python train.py --model="self-supervised image encoder" --horizontal_flip=true --bias="all" --projector_hidden_layers=1
Rows from block 8, named by matrix and row number. Rows with one number belong to one attention dimension. Each number is 128 + 24 x the weight over its row's rms, rounded and kept within 0 to 255. All counts start at 0. Numbers have three digits each. After the name is the row's rms in percent of the matrix's.
# v: attention value (model.blocks.8.attn.v.weight, 128x128), inputs 64-127
# proj: attention output (model.blocks.8.attn.proj.weight, 128x128, transposed), outputs 64-127
v.29 118:099154126190161137119100105153124171118143147158096107138125137096138134113159117122150147136143155152104160127089138139106117151112098164102093115121106121130113130071100141167144145145162146
proj.29 119:145142125116117113095123140140122147151149089109104141121159119162127103152093116106117131105155115095107085125125141128167102092142103150111128187128130162084142173130154145133131136108088163
v.30 121:115104132208171126152125117130114153092132125132157116163129125133109110115149131125158137141120117129092134104120113126137155172118096121102117065162112098124115148108102077135131149123154130
proj.30 128:144138128085124138119128102142141154132112106099120132114171146125122136151107140154102161122162119140163115110133139123107120105181132085087149168108099118104119177153131123168139139132120162
v.31 098:121112097158132139108128103150082118146115097112102120124104158120095169115108079106139112164147143130085133101169163147099139137106132136127088139122149092114143139103108103158138125122151162
proj.31 110:151134133089154117156151105098141119142093126147148119150110119124123118146178150168090097132139179099137126133117114110130127109157127139144172133127097105148100147125129172098120144122098142
v.32 096:125114131146149142137087070104144130144143150134139143144143153116130105085133118094131127170089106162104146107120117102116106135099112097100115125160097113167139120120100149143145157130121104
proj.32 091:143155143128146117086122148117131139128145098128119119140171137179108148149126112112084120107118092154125143119167111093123119101128121100149119170097134112084154124174158139143092097112145147
v.33 097:126093159067115163135145126115104105130103131113105150142155124131150145135113125139092153119108139082158176140131095141109117065161104162102110139095153108165148143137108161094148102112129144
proj.33 096:105171130153105120153104171104132105103147109133163115126142126106159127150160124120131146138116106099146140134135156168149162157057097154184138113128142171116115121118143112092092136120181094
v.34 125:112148119165126136107107084156096124098115160107128119099104156169105133137157112094164118144103120155143130142080151094127100155105144159135152072149132100113115125082098141157170147124119135
proj.34 123:141111112091173152093136116116134094126144129124112131170126112094104106096124148143127126102140113103118136115127124143138152071161123139102129191066139101120165173093131150137155150136138173
v.35 085:152143147152173122156164145174124103101110157107132122101135147141113133154149132132129112145143131115119138156117135103094165164114125135149105101147101124122118108115068184141145107174126101
proj.35 087:101099116107125111141103123118127130132138096103103110145062141129131169125123113147110131125133111146107148110137107171134119118112151098130126129069130128188091128158118166154137142115134130
v.36 133:123149103162141100148141084128138106093124178108155119123158112176126093134149109127149108130098121179142110130084110101161116159148099125118139076175145148111147128105095151141156150168130122
proj.36 138:112101094133172110099122141111136137142145135109103129156092120126088127099113136140145160154154135126098152099148084133122143094157150176121105177061139101146165122118146111144123127141106182
v.37 096:124097106106126113134092127130115096072083151088105103096108102155128119144123104128133144133128149165134127098098128116153125088134115145136120121142106083128135141132112173117122171167115136
proj.37 094:081127105140168094100140115154166090137142108158138096129120153105126132093175116103118145165130114102116168083162127151106154109130101112130078109084112103151109143093104087145120116146110100
v.38 120:133128134119128160135167151120118151111116110155103135075122163115104143150141117156099169121161164097166160133157157143103123111117126119133131151106131117097105145158154189124129124121170134
proj.38 113:126091115168128074116142118116116133100110124162170119145056158116128148144168116137140108123104129122147134152129116171135133136085142146157153076150159138145104129135100141070110111133136103
v.39 088:118153106150107149140139117114147150146142105142176161128138103117140101159114081149143108091109156161109099147105129152114092163090160100113116135136122182103154157144156076108147134150114103
proj.39 088:117101140075126130093157090141145159098108148145093174119156166119131138090138127168147112150114122139120159110113125104087116173142103137135157156151146122117083116142118143130138129148121172
v.40 099:126166145113127148129152162115149108128093092142118087081166107103127176149146104135114152121109135077160166112182113111134168086160154080145159157160105142102118123095121168139122119143117117
proj.40 098:137080130160099137132113127121095148109108156165150094123078133144111113114130119121153137145089131133126134177150149191134115149100142091164129072118156129184142124155147102121115118110166133
v.41 088:117149114133095147100100125112113168131125144099125168107148119129109105138139120119124151118134150085065133144140172122135165154080147160120087113127147107129155134166124105165132113130112106
proj.41 098:130159112140113138166102096150163153102145152075080166166157164148109109105092148105126110106116105155145120099125138123153083114117120167144150151181122131078097137122176144156156130126150126
v.42 105:125123119150137114125131138131165114091128154116139134187076092092131138145164099112159114123136123144094138137110128147113105162098142118128165094120143144140118124131118064115107165103111103
proj.42 113:131122123094167164120139133107149133144100152125126113135179108185139105142094146136115150104123146100166141110124115074146112129184093097098162148184102133137142127144133145169094142169102155
v.43 128:143132127153168107137101103096108113144155160135107116167135110112122138092146173106127134137132093131109137102111113170134122116092142123102112144116110129159122134091145094122132123143122123
proj.43 136:150152151113150158140126099134142128134125129135120102081187102155150107174098081149125166115154161098131099126138140100137109112147107126092117163185093141071153173131146108142123092114121110
v.44 088:148119153104148148130130122093150138150126135112124155158113129115162122122098180149080102082107087140163154114134128185108115102156154125123120145106103117116173162094127141114115139125132109
proj.44 085:086138151158092136145095153101101157145113176151154104098165146132135143119109092106124147163127112131166168118098164123118147158158161118136107113099124099107143099106139129117147102126163098
v.45 107:099152134083130156127133123101118113147081129139140091058159119152163119154139093133135138126140124147185111143105126105143124101123114143132125134172120141136108139136152161097148151150099128
proj.45 105:103105121178118109126144178105140113098128131138143096136092136138139135089118145131162127135132131117111157135135078188150165102096170107180130137063115107163104147128131099130131134138133123
v.46 110:148114154184112103142117141136129152136149116101107102194114120083108120117115145118108109152117131097064129156149137164121118119097119138097118098119132120150147106122105087170097142116143133
proj.46 117:163163151077124159109139110147143132135140117152136123109196120171138107143129120124102104111152155098165101142108144098149105121145124086136139116181100106060151166131145116116121101101092134
v.47 094:091118172109140135141117147147154145122101126148106124114132161141169107108129112114081131142158162122186120119183115117105124078121127124168137128133143157121095158154150207131104137109111128
proj.47 093:145130089187144097154100140132126126086129091136165110125080133135164111091124119112136111127095124155131115132138118145111107170061147112180133084149102121162103134166120122117118161109119122
v.48 090:146119146090103140148112184129136098119168152138151159120094089149155086156148108147072131139110120154095090150108107119111131094109136134117110132123142103105124138106141123119091131118105147
proj.48 088:156191111124089140111129093124155100144149153101128142149162098139112115152110105114146105132075128119145123103102137102106117163145147142088139093164112088124127124088160106103155126171150120
v.49 114:127129126170108097143138104102135104120128160152125151115158153175115123088138102134139143129111147163170089114061150080133105124137128121132110102130141130104136096117094112120144153159134131
proj.49 110:102096088109165151108094165127161117144153125135097149169117114094145136105099121155152137134107106113100108114165111153147099105116139177135099186080135131136167130138154150177139146125094160
v.50 081:088151102076108110122124105131118110147134127097121128103149123141175122139112156177154145114157155128149115125092088091162156125111124121107122142171116143140119128147147125144120145164066132
proj.50 085:100147139166124141144139163111149135166152150092128105137107140117134127103111139131173088101112127152170173104097109135104162132146117129133106104097133138089166155148103133144142120145159165
v.51 117:147137112073134125141110154134123105128089145143126098094144136161167116116150141127140126105138169099191100126099117085123117130185089146132160142133125113100115143126143199100157146136091145
proj.51 115:081095113167142109124117177137149112135105145156126146159104134072131138126102116142166116172123118127121157107134119181106147149090151128171098088082134118183137127130104123112113124111130130
v.52 109:145105110136112133140129146147179111113147131131148143152150134124134099123149148127101112083094126181101058147095144131121138187123095109123139085157132179139128111131149066099138127136079099
proj.52 112:113162110117140171126152127109158142106130153092137158164161119154115114133096132149122100146156144150154170090099115073094116135143156083090136125121118100142104117121160113132133169138097160
v.53 118:099155144179171111117119102135081156085136164143106103102148138156104123099129135123155113141136154139131150120091093079136129112141102121121124101164128131116116105101121164106162125142155142
proj.53 114:112084085108154109106137118103133143123133080132120104100096115098107155098130110155138126143148111123120089116153133174137125110112113171116121179079142150159147167133135150131092095116135144
v.54 097:171168102142125126118136132145109136105080126157147148139161174168105129117117130092161129153106135132141104144076113078135129170104122108135125109162139123114100130121094084164147143149115152
proj.54 101:109077119096143160111151125112156132124116122148139160147084147072097094083113114123101142115132115153122157084100130141088161091150159103124143141071118123114161154120150105138119126114106160
v.55 114:145145135151104112115116090120115156098116147110113151103116151156118091110124110102151092114082125181139083141063147132150131179138130153151160083141157136107135132100124091135152154143108148
proj.55 109:148097115109134132151112143110144120153141133123111160135124143124128122120151143176098157136144094113097171099126089131152080085196139138124133154122123130152145154098154103166154164140111199
v.56 137:144136121140123125151117125121111170136141103147130162183095143100083133103103143126107128134138115093080145116161099167126137129085169122121091160088102092157149124131122072151113137109150144
proj.56 133:133184163103093157132102109116120130129150113123111102126191153140148093150134134123106129126127150101136087107110160101137126162137107140109164120168106162068137135140148112136116093105113108
v.57 115:106106168064099162124104157113117103168133126117131127131116140133154148150112124131113151125107109115146173139139109140134135082139162150156149181086143155154118146154175156112099133134145125
proj.57 104:085141124125085115147117123163143115131103156135152102115103129119119146127108109117109117140097097141116129182143127129152162128109139179126128058134130124132121081144115146085105145140169093
v.58 092:146136139191146139161116086150154150110159100155148143166115097142076104084143140125098091109106097114112132160122142131121099113091148124097148110131115161125146108123162079133128119109143171
proj.58 094:154164153110163127147136082152102153158123129157138148131149117098139128117114126167110094133160124134119104123153159083158102143217105184127152176126091120077153105133143156143143124148145106
v.59 096:107089169119113137159099147086138106139125111116123128158123116126155122144161163108117131108137129099152140136195087162098112094134174144140112161137084141169176092136123171137094094101110122
proj.59 097:130140113117143093146130118142088107124121132150103117110137122154103155164127115115140122118142159130101133187144141136103139183090119111128111107201097147151118116139165102108110087159145122
v.60 101:136133127102111158143159133169106112161143088155138142051146169138136113132112079159158165149117127130129162094155134114144142139132091109102124140141159101125140141100112135099141138135142112
proj.60 102:144115107122143106111127146122125134109123160127164160150093120112092106113160110094127127125103137174131145118146116150148152096086172152184101119106153097166080117134087127112169130117126107
v.61 086:147099111141081110161136121107114153115177135106147095109083150146101099139103092086107116142122115144066130129118114143113155134106177131137107153116145116132122122160130088172159142127135164
proj.61 090:147084146076122102133125139083124103147111098121114107138148109164150101156115161135098116098096122109131144116093117131152105095178131158132167157129107105117091123107089161104183109140088114
v.62 135:139119116192156103114138092124107146097142129101128112165132135142128108133133099073170113161115126162081136133103136134151141153133103124107116110165146135128122103127118075120117134136166145
proj.62 131:153125158077146156119154092139121125174127095124117104107164122116143107136125117151103116115131164134152103106138100130139095104185113119090172161136131144099148159138134126159117148141084170
v.63 090:142093106123139125086104120117119129147156107140105110141083139142096173147093143140088099112104102129108151159166141187107161116145139112082142145106095130150160161120169096160138098119127099
proj.63 090:131127129102097158157116093114142132170138131160160076107180103110189140143108152147097110127139135108149124121091142078160154088141103103083148135147114098092132147102109155132105099125121088
v.64 086:116095107071141150153120135133146153135156111145088167177123099138115131098127154163096096119126109120139174103111151127137153077100140146097137110098118101188140077080155108150124143112127130
proj.64 087:130130128144121094144104123116108144154143087159107078079139090183144142142084112074130141101119142137126085167126126160120150162117097152155096124158150135097123161144158097099081120123137143
v.65 083:104156148159108155143102128170099143148165123157160083140129097074113110137103158140164106158148083134123127129168104134142153151116132135133097164099131124115160128099126077106149126142160121
proj.65 088:131150125134141135162098109099099107149101116087101138105173107162131134138112146115157102152105124112143079126129140129144142149175104138117160104141156127139118095156114155093093090112122169
v.66 095:165125130089088150130126163148150147125090112100115140113144174091157127137083100128118167092128165095098153108160129111141129112133101106093128135095115137082125167159151109117118139134097098
proj.66 094:105114122128111140119123153113125143093155169160140158167144102137143122157115151102136112103078117120105155119127172109160149104087123074140109088094118150149106090102103107137139093096155129
v.67 101:111139107121115101116138115121104130127156154116143169164103140100122099097123140092144136125108147153079099146088160106141144140088119166107129100090137145102141100145123114155104117111155105
proj.67 091:121197129148135148127107144112156141119123158131084147130140163135095119118088128160113147132124125136119104145141147079161153162149115145100108140134144117108131153130120158166121101108113144
v.68 097:107132107120124114145089103129143151117144152145127153186109114150094133095119140113107094152144096111113182150155137165132129114118161120164095165120145151154108122089109148130156140127156114
proj.68 090:123114129136093083151122098091137142126118093140153144076158160177094161161134155128135113117163169123102116131151112136106124125131101161112167137151123184113110122150105094168117120155106144
v.69 085:129138106162156121090130090145148174156162145112105084105156132123143100157101123158101155162161106145161128110130108111154159110151118126096117122113145099141126104116179184102126127116104129
proj.69 084:134129125108156087134120085141133086104134122157101147180134163088110136152150157105146088111151129128100124088165096158126167097127116123119157098127139109132116140093133105095125128112172106
v.70 084:089117096148152136154139137128117137091157166157149150164143096096133117090145096129095125106118151133124103124096094102106144157096103153158108136129128137140158115124117147097093149121119111
proj.70 089:142157132081167097111115123120163160105124111135109079087157124114172112112092164155119131139155097093156081101122127141117140101189096134110097116150137133117113116120146101098117127111117135
v.71 097:147105115119141107120128114095119098142145166159110129150111135121111123128133112106094128100145122144134076139117150145107103166098173124103094090104146109181133116125120090150122150162097100
proj.71 095:154110103100123127108095155131177132126159121131100119121160138141163108141081109107150130108129156131136137134137100086132099146185144126145093142161096168106130151135099148138111114133125182
v.72 121:151111142098111094138110168127142099117084137129149135085166104128114111142123132133139151107116101154186093138112140143122118116149128139160163124132140158166144137122119176091148128131121120
proj.72 120:108068170143142128150154094091126116129152137138140156152086085077101109099163133126140123172130153094125126075152090136128141120114176152107087140113133090168129156112119114128133123121115118
v.73 086:112107083188176127164155157119132105115127153111141129139118093106164143138140105119143101093155085116124155105107101120141094168138109153104121132152131113174137117102150130143105161141095087
proj.73 088:146157111104156144101107105125100133128100106100128166120149121087114123141116178159104127086104142163082128115144115137150108156135154171116140173099153093107126099118116118122139096161102114
v.74 083:137115114147137087110123085104096159105113156149107098172144101125124116148157113129126114159154083169115109115130158134101097075118163151156116143161105107153145120100143154105128101142154100
proj.74 086:101124147131155114153113102140087156136092101144095137114131142160115146148110149166111112119153112139135099164163116119100123148159102204131123117173143152149140153138115130159140154114150096
v.75 101:157122086163087091156108114108118134140153142148097122133133162114089139132164117117106134128119147116074062166082151129133119166125126114096105119109095121149159150152111089150123148125136160
proj.75 099:110143102140107156105155173118153146136152164137128173111169147136161136125102141154115121092128140124153142123087154084143148139166135183108103154148135090100138126131125165171114154131114138
v.76 101:128125121173085105164132167157148118091108143114098110105105146167099144131147108088117110136121128159125060175068124101149123155107108116106101093165167163140095149114146090128124153133087101
proj.76 095:139145080092119166123105118147148117148131156115093144189103130098106101138106163137097138151110102130160154122122109118149146129132151135123109169055145126150135165136087153109110166107101160
v.77 088:139120119120097111096138110115127135141100167155166138068111151123140114152123069116178157110148123166111078122117111101104117175156166157145162129170137178094104165174136090107097144114132094
proj.77 090:165126092111125117134116103102160105116147122095152178152110125084149094098156154119145152111104147131092140120158100098117111118137131134122108145064115116140147093118089162113117111158126117
v.78 097:121116098193134132143116144157092112106146120101100154140111120158151161130141143115123138123119112131077108175132143167100143193126155138133115100136170113144092116147140124123084102123107154
proj.78 084:111166105108109168125139139131115129156135165106158148151167150167120133122134095144140162121129137090104155091126144119137126090170118099151088135115156152143136165129096147120151148119117170
v.79 094:125117149128159156121133144140145109157141157124129130109163154138102103133148140174161114114124140081148177109174116095109140119154127132099144150110149120078124145129159119108138129132106102
proj.79 094:130130169135123153162104138107153151103147152102144089156099135105142122145158164081132099134123131165155122134158181174137182138091108112115109122089125148124129119088132145125134098132125061
v.80 090:141145128127167129149112109147128114122176119125127134191104150135154161114138121097116115143139104145124127103140090159145146129140148107110115101132105091124164110149152086105119109161135123
proj.80 090:125160113095129127087117141136138138147136110106103119105180116144134098129086156118125144088167145104152137150088140148165157155172109132124142157166102170144148157148146166124152151125121139
v.81 093:152122118163129151165087113101118101128165109133097147188092141098118126099140165112120147106149104100074120140145144151139154137132132155109102104104155109119100096136098080142085105106114137
proj.81 093:097187085113093161141120136136160169113133160106112109115119135144091094160121130127176159125097135131161079127125156100164097118141102110130148122149124175126177145130139157155120111110103152
v.82 094:080113106130159119115093125155139100146115110097129111162104132076130142121139139122149110139151132098156191159130122124147115129115084146093133158150095116123129092069104113138161146150128098
proj.82 087:155128142146123112090130120101146129101110082149115109145149152159107157132114178091154135148116174146115076144130153128122125161114091159120122128139134114152128109157155149169105122161109161
v.83 083:104113153101135099124137148131102091139131145146166132148105145116111124099118105131107120143095100108090073122159104127138112177089182122121165152092138128126136162126122079108092128149132153
proj.83 083:099147140093095145119098115147128112146094124094119088122125121131102092148133132128111138088115176161119119118114090126124126114161077120118087147154108121127129173145152109140158115113148108
v.84 079:104121157099092141142138111150135092126153092145104096142118167104134149146090082134134120154176115100124103135161152095118112115151120142097130137097125096095123164121135090100152144088131146
proj.84 088:096107095152081105160134158121129088106152158162138142106098136130127105172154078088126123121127136096133084135081149122160135119105120109141115123104123169097117103178094139097129120123125155
v.85 085:143138133141182154139123098127109100158163132157096118121167157100140153148154115118125091128101130099139102128168168125104114163147142139121122122121156121140118118135124142103144122149137094
proj.85 090:124138113150131153148132167121174140124099114105155162143166168161140152150094115114159144147138144141124120141151150140152173092125122040124134100147147077105126132151148103171098117148103114
v.86 095:148154136125153174103108157151101141138102123132093117097154120165162137137118126131171134094143127134165135107171151107150160063149140137114160112126096133147156129132108185097126140107147132
proj.86 095:131113175137137147140159103102137162104139124136148091167096126107125121116123146095096126168142111159094132122137110173134126101117124098113104110118148093158141095146168102082150128149153096
v.87 095:112095099134108116093129163144120112118171096109163159143119104131108123132129118113101102159114084110142140114138093185158122106137151125150097122121097131170132110092130124139126123142127167
proj.87 099:124146121131131149092163091124091154147148141154113110111152092158132101120154122159145150096151134126126115125114085126097119170162101204127142163166139167089131103128156134162100124177125155
v.88 090:173110102079160114122111136170156115112131108159158153098141133136123112130141097135136112087130141129186150160095117097147134092145108095154160113143141155106125114116131149162128141143109101
proj.88 095:100112116151131091161144142096136154098154142146163124161119102110086134105156128127104100120098129130117158136143155125099146147072186169111113146108139118107082091111135092081146146145154121
v.89 094:144133157077122158130151131102117112109118114110108140135137129149158154169109138148158107081096140166146102149161162101171102128147129144164147147167140148149137132106091158141104143125119122
proj.89 092:111107147170126116108145120135137161140115105153115143117100102088093142130136116117119109155146102107095164127120141114076119138155190149092136141102124098117155105139158138155150130159144163
v.90 093:146143130103104147151106122120099122103141113123152099121100140105134109112093114100105155095097148115132080161097175103117155196096109156103136103108138156095130153118132076151111129152128104
proj.90 096:110165064103099146166129131130123144153126151119121133180148106129139098089071079160159151096101108156113158116137110092176150130148118174137136152146144132122160116142096171125102137115134133
v.91 087:147095106135114109108149109115155149134154124155154107169072104130114129150130131159093158149148125116088173147160107118153141142160097111125142115082139131168117101108102097111155093141116163
proj.91 090:171158106153136165133095122124140107107094084124126127126126114153107146150131108101128124137097114119173075163097102115128154171154085118126137136151119145094157115128157110136099122134098144
v.92 108:134090143135119139126112096087131108152129122102124137193119104134109096114139164091097125134113131171111093139136132115114141168087144117125105106133133145182162104149142086147125147141148118
proj.92 110:134121096109151156113099119155136148162129133119082119092160146186103136137129101146167130114123159118159134123109131099111081112167101149120138149170098117132171128116107123170144115153134157
v.93 103:139150174103164155101120116145143148146113147137145140083111140108113140124100127127135165161143150119176181084148132103137099074123121107119147116098107080090144160155111118122167112145138122
proj.93 095:146109153146115109131138112109093140099130161130139081093127104130102170113160173123080142113081135121101129163125152152151159162123140104143124100148138114110075113091105122145092107069167091
v.94 090:151107084124161105137126119104145082113099113147156149182103102123133125089121131070140094140133104124093079150093142163129102177136157103124142138126140139145114121097150064152125159161136179
proj.94 091:148163094089140135142106110166117116156146121117133124121113087111102131134140091165110151101131166115160132133135102101173147125151117187070101148107133130084166158114125175099127095128127163
v.95 091:130102134113102151097141111134106110162091106139128097133153169144157140111079091105148163160132175120115110152122150170136151179123137128116143116135148102084143165115111104090094156125126137
proj.95 084:132146114130088165113116170112141116090113156125131169137108126082106145122129127152128134114113114120106140090141148068135142084126150080102113106093160108120125146090098150153154125122109100
v.96 098:108169152128149107160128157121110103111107149160129101099121124126128129105112128108170123134138097125191173145137084141135121118160116144133150109160135107144108105110101132142153158146139143
proj.96 100:136075131124155133123123084089112117151155140137118106136122138120096125095144136117119085135122141140113084101126089147116143110150169104114122141106122118152134101113142149126134120158115124
v.97 090:145114138108144113111146109163127115155100130159123106074172105119102106119094106153122138099122105151150113111165137106105160098136129105118093108133115118097154105144095143111104138099160155
proj.97 090:151133119167157091127149093124079114155109131091130152104094147133152167131141127162097092146162117130129170111140147119152118089105140096126149137129114119164123111123103108163146141093169148
v.98 097:113125093128113085143112126095139135093130147103146153097130101146115134147109134134152096142116153141092103167103170126158145160114135133139136133120163134139107146167151084109098108101132152
proj.98 081:115125071099117163169140127126142113143161145098130153137141132103138081157120146157108129110124133110133182093149090111157164124169147172118140159109101129118159139095096121121167095148118149
v.99 086:149150164106142167163120138111099123109154103147119121092143130146111152114140112101131176097143119129160129108148121089146137129140088132164120141115115108121102102141122185151086136130116151
proj.99 083:130148119109093094113089096167120151104129166113155108122082131135104105119154086082161109149119095108096148160125106123121082126078117145168093117137124134091094105101169163098152126155119125
v.100 097:124144121177107074153137093100083134139150105123152133177116140168090098093171146117137113102139150142121122114084134106125159177104169133132118123149111130139146156100110092149141166135115110
proj.100 091:122107120128159118137153120155142143109108093135107149151142118170091150133138105174145119111146115108148156083160089081121109117134109182127152147139089155146170157119144144155098090177128163
v.101 110:148158127099103143151133137160093111125119117130108136108121159160134160152108131175164119133122140154151082165158146094114103106129080105125108113178158126144108100124100176134139137149123123
proj.101 107:125072120113130100140136093097135142137161139157144172172075126094105104093126142110124076142114142128142132111123110133122123131098169123107143158054145082155110109108099140102153146142141160
v.102 080:110125154121145134144140173155150127118146130125127147102124157188146140110147113129177116133129111128148077133093120102120094113133152116126158151151138127094156132130093119151148138126093103
proj.102 089:108079141096159098147157149081124096148156162105136147163088156098154132127104132161130124150123134111096165081108096108139100083151120137121085148090148140103100127152128097127107168138129168
v.103 090:119100164133127101139137153098120118097109129137108137106148131155155144114138173169130098110115141137171112114101117129123128122172093116128115102130072135152163089100143158147097154107085132
proj.103 091:118085143167144145141134156136141169117099103126113109131078162099152145118134117092117098176116123144125114090162090146079130096119128143094102107099136096173135175117134096149129123123132102
v.104 088:122133145178157105153094117118108087119115110137127150141124087134145141103147152120092135152101126134089140154131092109154148111126170107099121153104109131177116135141087111129147140127120162
proj.104 095:099143149103170127138139126145127135152113122129101128078154147143098153110148099125151165146131180103142118143096119127156153089198089098145096116136079143111118167150144152147107129120098151
v.105 085:159170147083125121149137136119115142117115092146103108119144174093147140138116127165128146114138149098139110138113109152126139111135126139156095149129109108117138117107156169146165117097159100
proj.105 092:132090157154118140142157108120137139126114163129149166151122116077105115135136136101139125156112144143093164102098153157128129108139140116147107116144175115170077136079159091124123151092116139
v.106 104:106142086174137131148106095113149100122160113149106141166094095153107142108118170087127090137124119149106126123142108172121120133074184154129116123115131110150123128133102072141111141162158148
proj.106 107:155149099090151126131120139114123142109138143145100140133146141133140121162112099143118181113159149093150080142112118134113111135155113168145145135158083159110132121155123155120129147144135122
v.107 088:103098084176133097156103148123123142099137133152156164127125101141114124088119110098143131096099095106141114113143127110121139162104107100093158148159094100160116114147131147104139132147150123
proj.107 085:129168165100159123156112131129143141141144155107161132140149155119134166121111108126150155137136106102181116137091154145140142154178090148130132117131125132112150131155156158110154154150106149
v.108 098:145096117133139122129149099139149168114134104135101143119107129109153122142150098107118096153131130092094184090111132120096113129092146112092119132108111105142155156141165079163090138130165117
proj.108 101:112158124115080122097131117167137137127101130094127099104147142179134147172135088116104167104121117142154130162109183146158108160154112129140179118186122148091114142123096127135097108118093115
v.109 075:150126110116121164116154138116129145136164102130068144121103172124105108117128125086138115159166111126131099138137127126110116178113151135090152141128127158125146095097120107167096140106127090
proj.109 077:170139061136089159151110122172110090119149168091116141113181131103116149162077149091095144113145139134158114144149120137179100136123113138127092114091098095093123142120111117117106108126140148
v.110 117:119140129105152150125111133152099115137125127128145130080138142172128112156150101166169153100116114140181123121123119083108134100154117132141147112140114107135111108125123186114170103106098140
proj.110 116:144076170153160118129131116102091154140122133144124138120090106115126158094153161124128129164116111120110117119164109138123112108110169110116138151109153087157087113100115107117153139122148117
v.111 088:133157128110142168109126123115171120152137125099114115169112098107145129096139177180111090114128149100149210108170143135127139065159097118145104122082093146121170122114100163171114129123154117
proj.111 092:107142164112114158088116111102090154138163107128159107090131128166153180145134138124132139138134118107152133163160161169108127112111092117175139128153141134116142157156149146117129102103117086
v.112 099:099165130137104107130094185172126111104126130142155143123151093111139136134150131174117132090157093150179109113105133142166101128171130095163130121168115119147124151102137148084143136102144151
proj.112 095:144130157164166099103125117103122123097122118149157094170110118140138158078161132103152081178132104153133109134113090129110114169126187112145116151056151114128107090132133139122110158153149162
v.113 088:122125133115109162106125150130099135100112093139107094115162175153109127137094130144111158093160149130122101166143163137098114161116082115149151144120104119057119133184111102119146106127139144
proj.113 092:119118144160086163161103139159124106145155172106109158112084155130108083097113142099123100140125153113130181125087105103121133115082129135150150102101132137105152084115108158153162115117155086
v.114 095:098126138091145124158137155118109156100161138132151141156161148134142152124139106115158152104128114103130164131139102149136144077098137148131127104168144114163131079132080176141140101101143111
proj.114 092:124126110148157112119135113089081134157120128134159153088112159159107119117143151079108151101108163128147091152176099142090102158106121149147117108142154102120115158153183127107095165139104166
v.115 082:139100148140131158147150159118126109160166130120147172113158145120116111113067143097082133159152160090116167133162123114146088125103131098154107119104103153092107126129126121167167124159146157
proj.115 094:130173099129128132128114109130099143093146147111132141138100135098118117152123113151126103157131095151076127152115152153167137159094121188142135132166126159126157093114141141139155115154154106
v.116 115:113135145094101124130147108164106126125114126107123098092131157142120100161110139147111139101133148110163163096160146112125127117150103136107103115112149123104145146164131164124153100110116126
proj.116 118:145127149162112133114136112138143146143148170143121132152124138126111148132126125094136083155111129140139153119139159153135159089108167077118158131084138087170123118112136100107143106113138086
v.117 077:106148108164147163119092128129115091159131158129154165097112120137104112101144091123131147112150181144090124092140116120124092130129167101135137086156124107067105126147116161109154108154106169
proj.117 080:106098135128141161098162111156150140111111109113142138154128164140106123130151097110118110120151091114137111139106127163134121112119125193122094133130103123126173121094123161129150095112117126
v.118 092:100124142162125112097121143143092106141128143097128108176143121126132129104136109134114085113142100138089100128150145140116167152089164131148083127153092156175113131102133099155129119142128106
proj.118 101:120133125097111137106100140146104107157101123100146139155145140172109142152138104149142129150181167131166152103132123151116146140184095083110126145108111133102145114116106170128166096124117145
v.119 105:154127137136115150101099145132161163142110111126106097136125163121107117154118100174146150167169161083140183128177100126130121103157120127116107162113109086118144131136139167158125103108126096
proj.119 095:154090120163087123140120122124094149137120134114139126108119105113128169148181143120133142109086158161114136133111163165139122137065124088178112105144112128126087126095156123124158156126135085
v.120 083:154157160118141120127120136123121108105147130097143104087122107136166133149161164148114092129155092131157120151095095149154116077107120104109160137171088130167115148080128162105174125158097163
proj.120 089:117081124154111141113162124105136152124118116137150123168109095144108163132176182088089112112155108108106098127144098138092093105145151146100104170143122117153113141111166133078117165170151143
v.121 083:107109142135142144114145094136088135095126148163127157129130151161129104116142161141132148129108086125126161147117093163112138130092170124124101136168168140117107155114096109101129106145097116
proj.121 088:146113117104092129159112141139121151135166114105140086147115131137135167107130161143167112111170140104081109115123121103138142111129092106138127154135130115112166142126171091115102137151155165
v.122 085:150169143145109150158156144149092132126155160170103117117170155132136171135115152105133168115107105102127132140115103096163118099143132162165154120119147128104154139091121176111129134122119101
proj.122 086:145128157142094128145137163135122112102158145147090139114141110103102101111093138089114157150106124097104107166125096164151122137089124148168137113103148106125152139122155091106101140161146157
v.123 084:118125174123119149127143112131143130141127107146139133132108096147144167168105101128103099130141147092149153113125117133133159092093154130153129097154131083170162099140117150127122111108155164
proj.123 084:138113152123089130097112094164125101141127098095155127135118148161162123163149157111106119161108164128145148155171158134098094118138145080182144132111122157140117085123152115089145102129152154
v.124 084:115094152121158138106130123129154129119145162098099126178095148087121131093099134131147090108118099131115115091089134123161149123101151148119114114117086112116155146101152109100125131152142120
proj.124 083:129179106140107159121151145132164111148128108110149082147160126146114146163146100111155148121149166131113127102151158094151169136139088127083088108098106126148132167169108190161134092124092106
v.125 106:115155141116151109093126169127091102142106148119155129086140114163153101160114100156178122101148163156129073127125131107130149166122120121142132100143117176115102111154129140126135114118143111
proj.125 103:138079108130149132151142103134104096092131157142144158171128138120115100091143120159116135114116148144133151126154108145144135114135123109138087149033149095112135149127118140139137143131141137
v.126 097:118095109131105132124134090075117157119153130107131154155123152131137165089149130111130149116117147126122174102120093140137141063132132154142157150067115084112137094149137160160159126106130152
proj.126 091:113187153128132124109152140122160133127139118106145102075164136110098120132145102141098166121114128150095118132117146150104099126143097152111119111212122187092165117146133101118086132142143097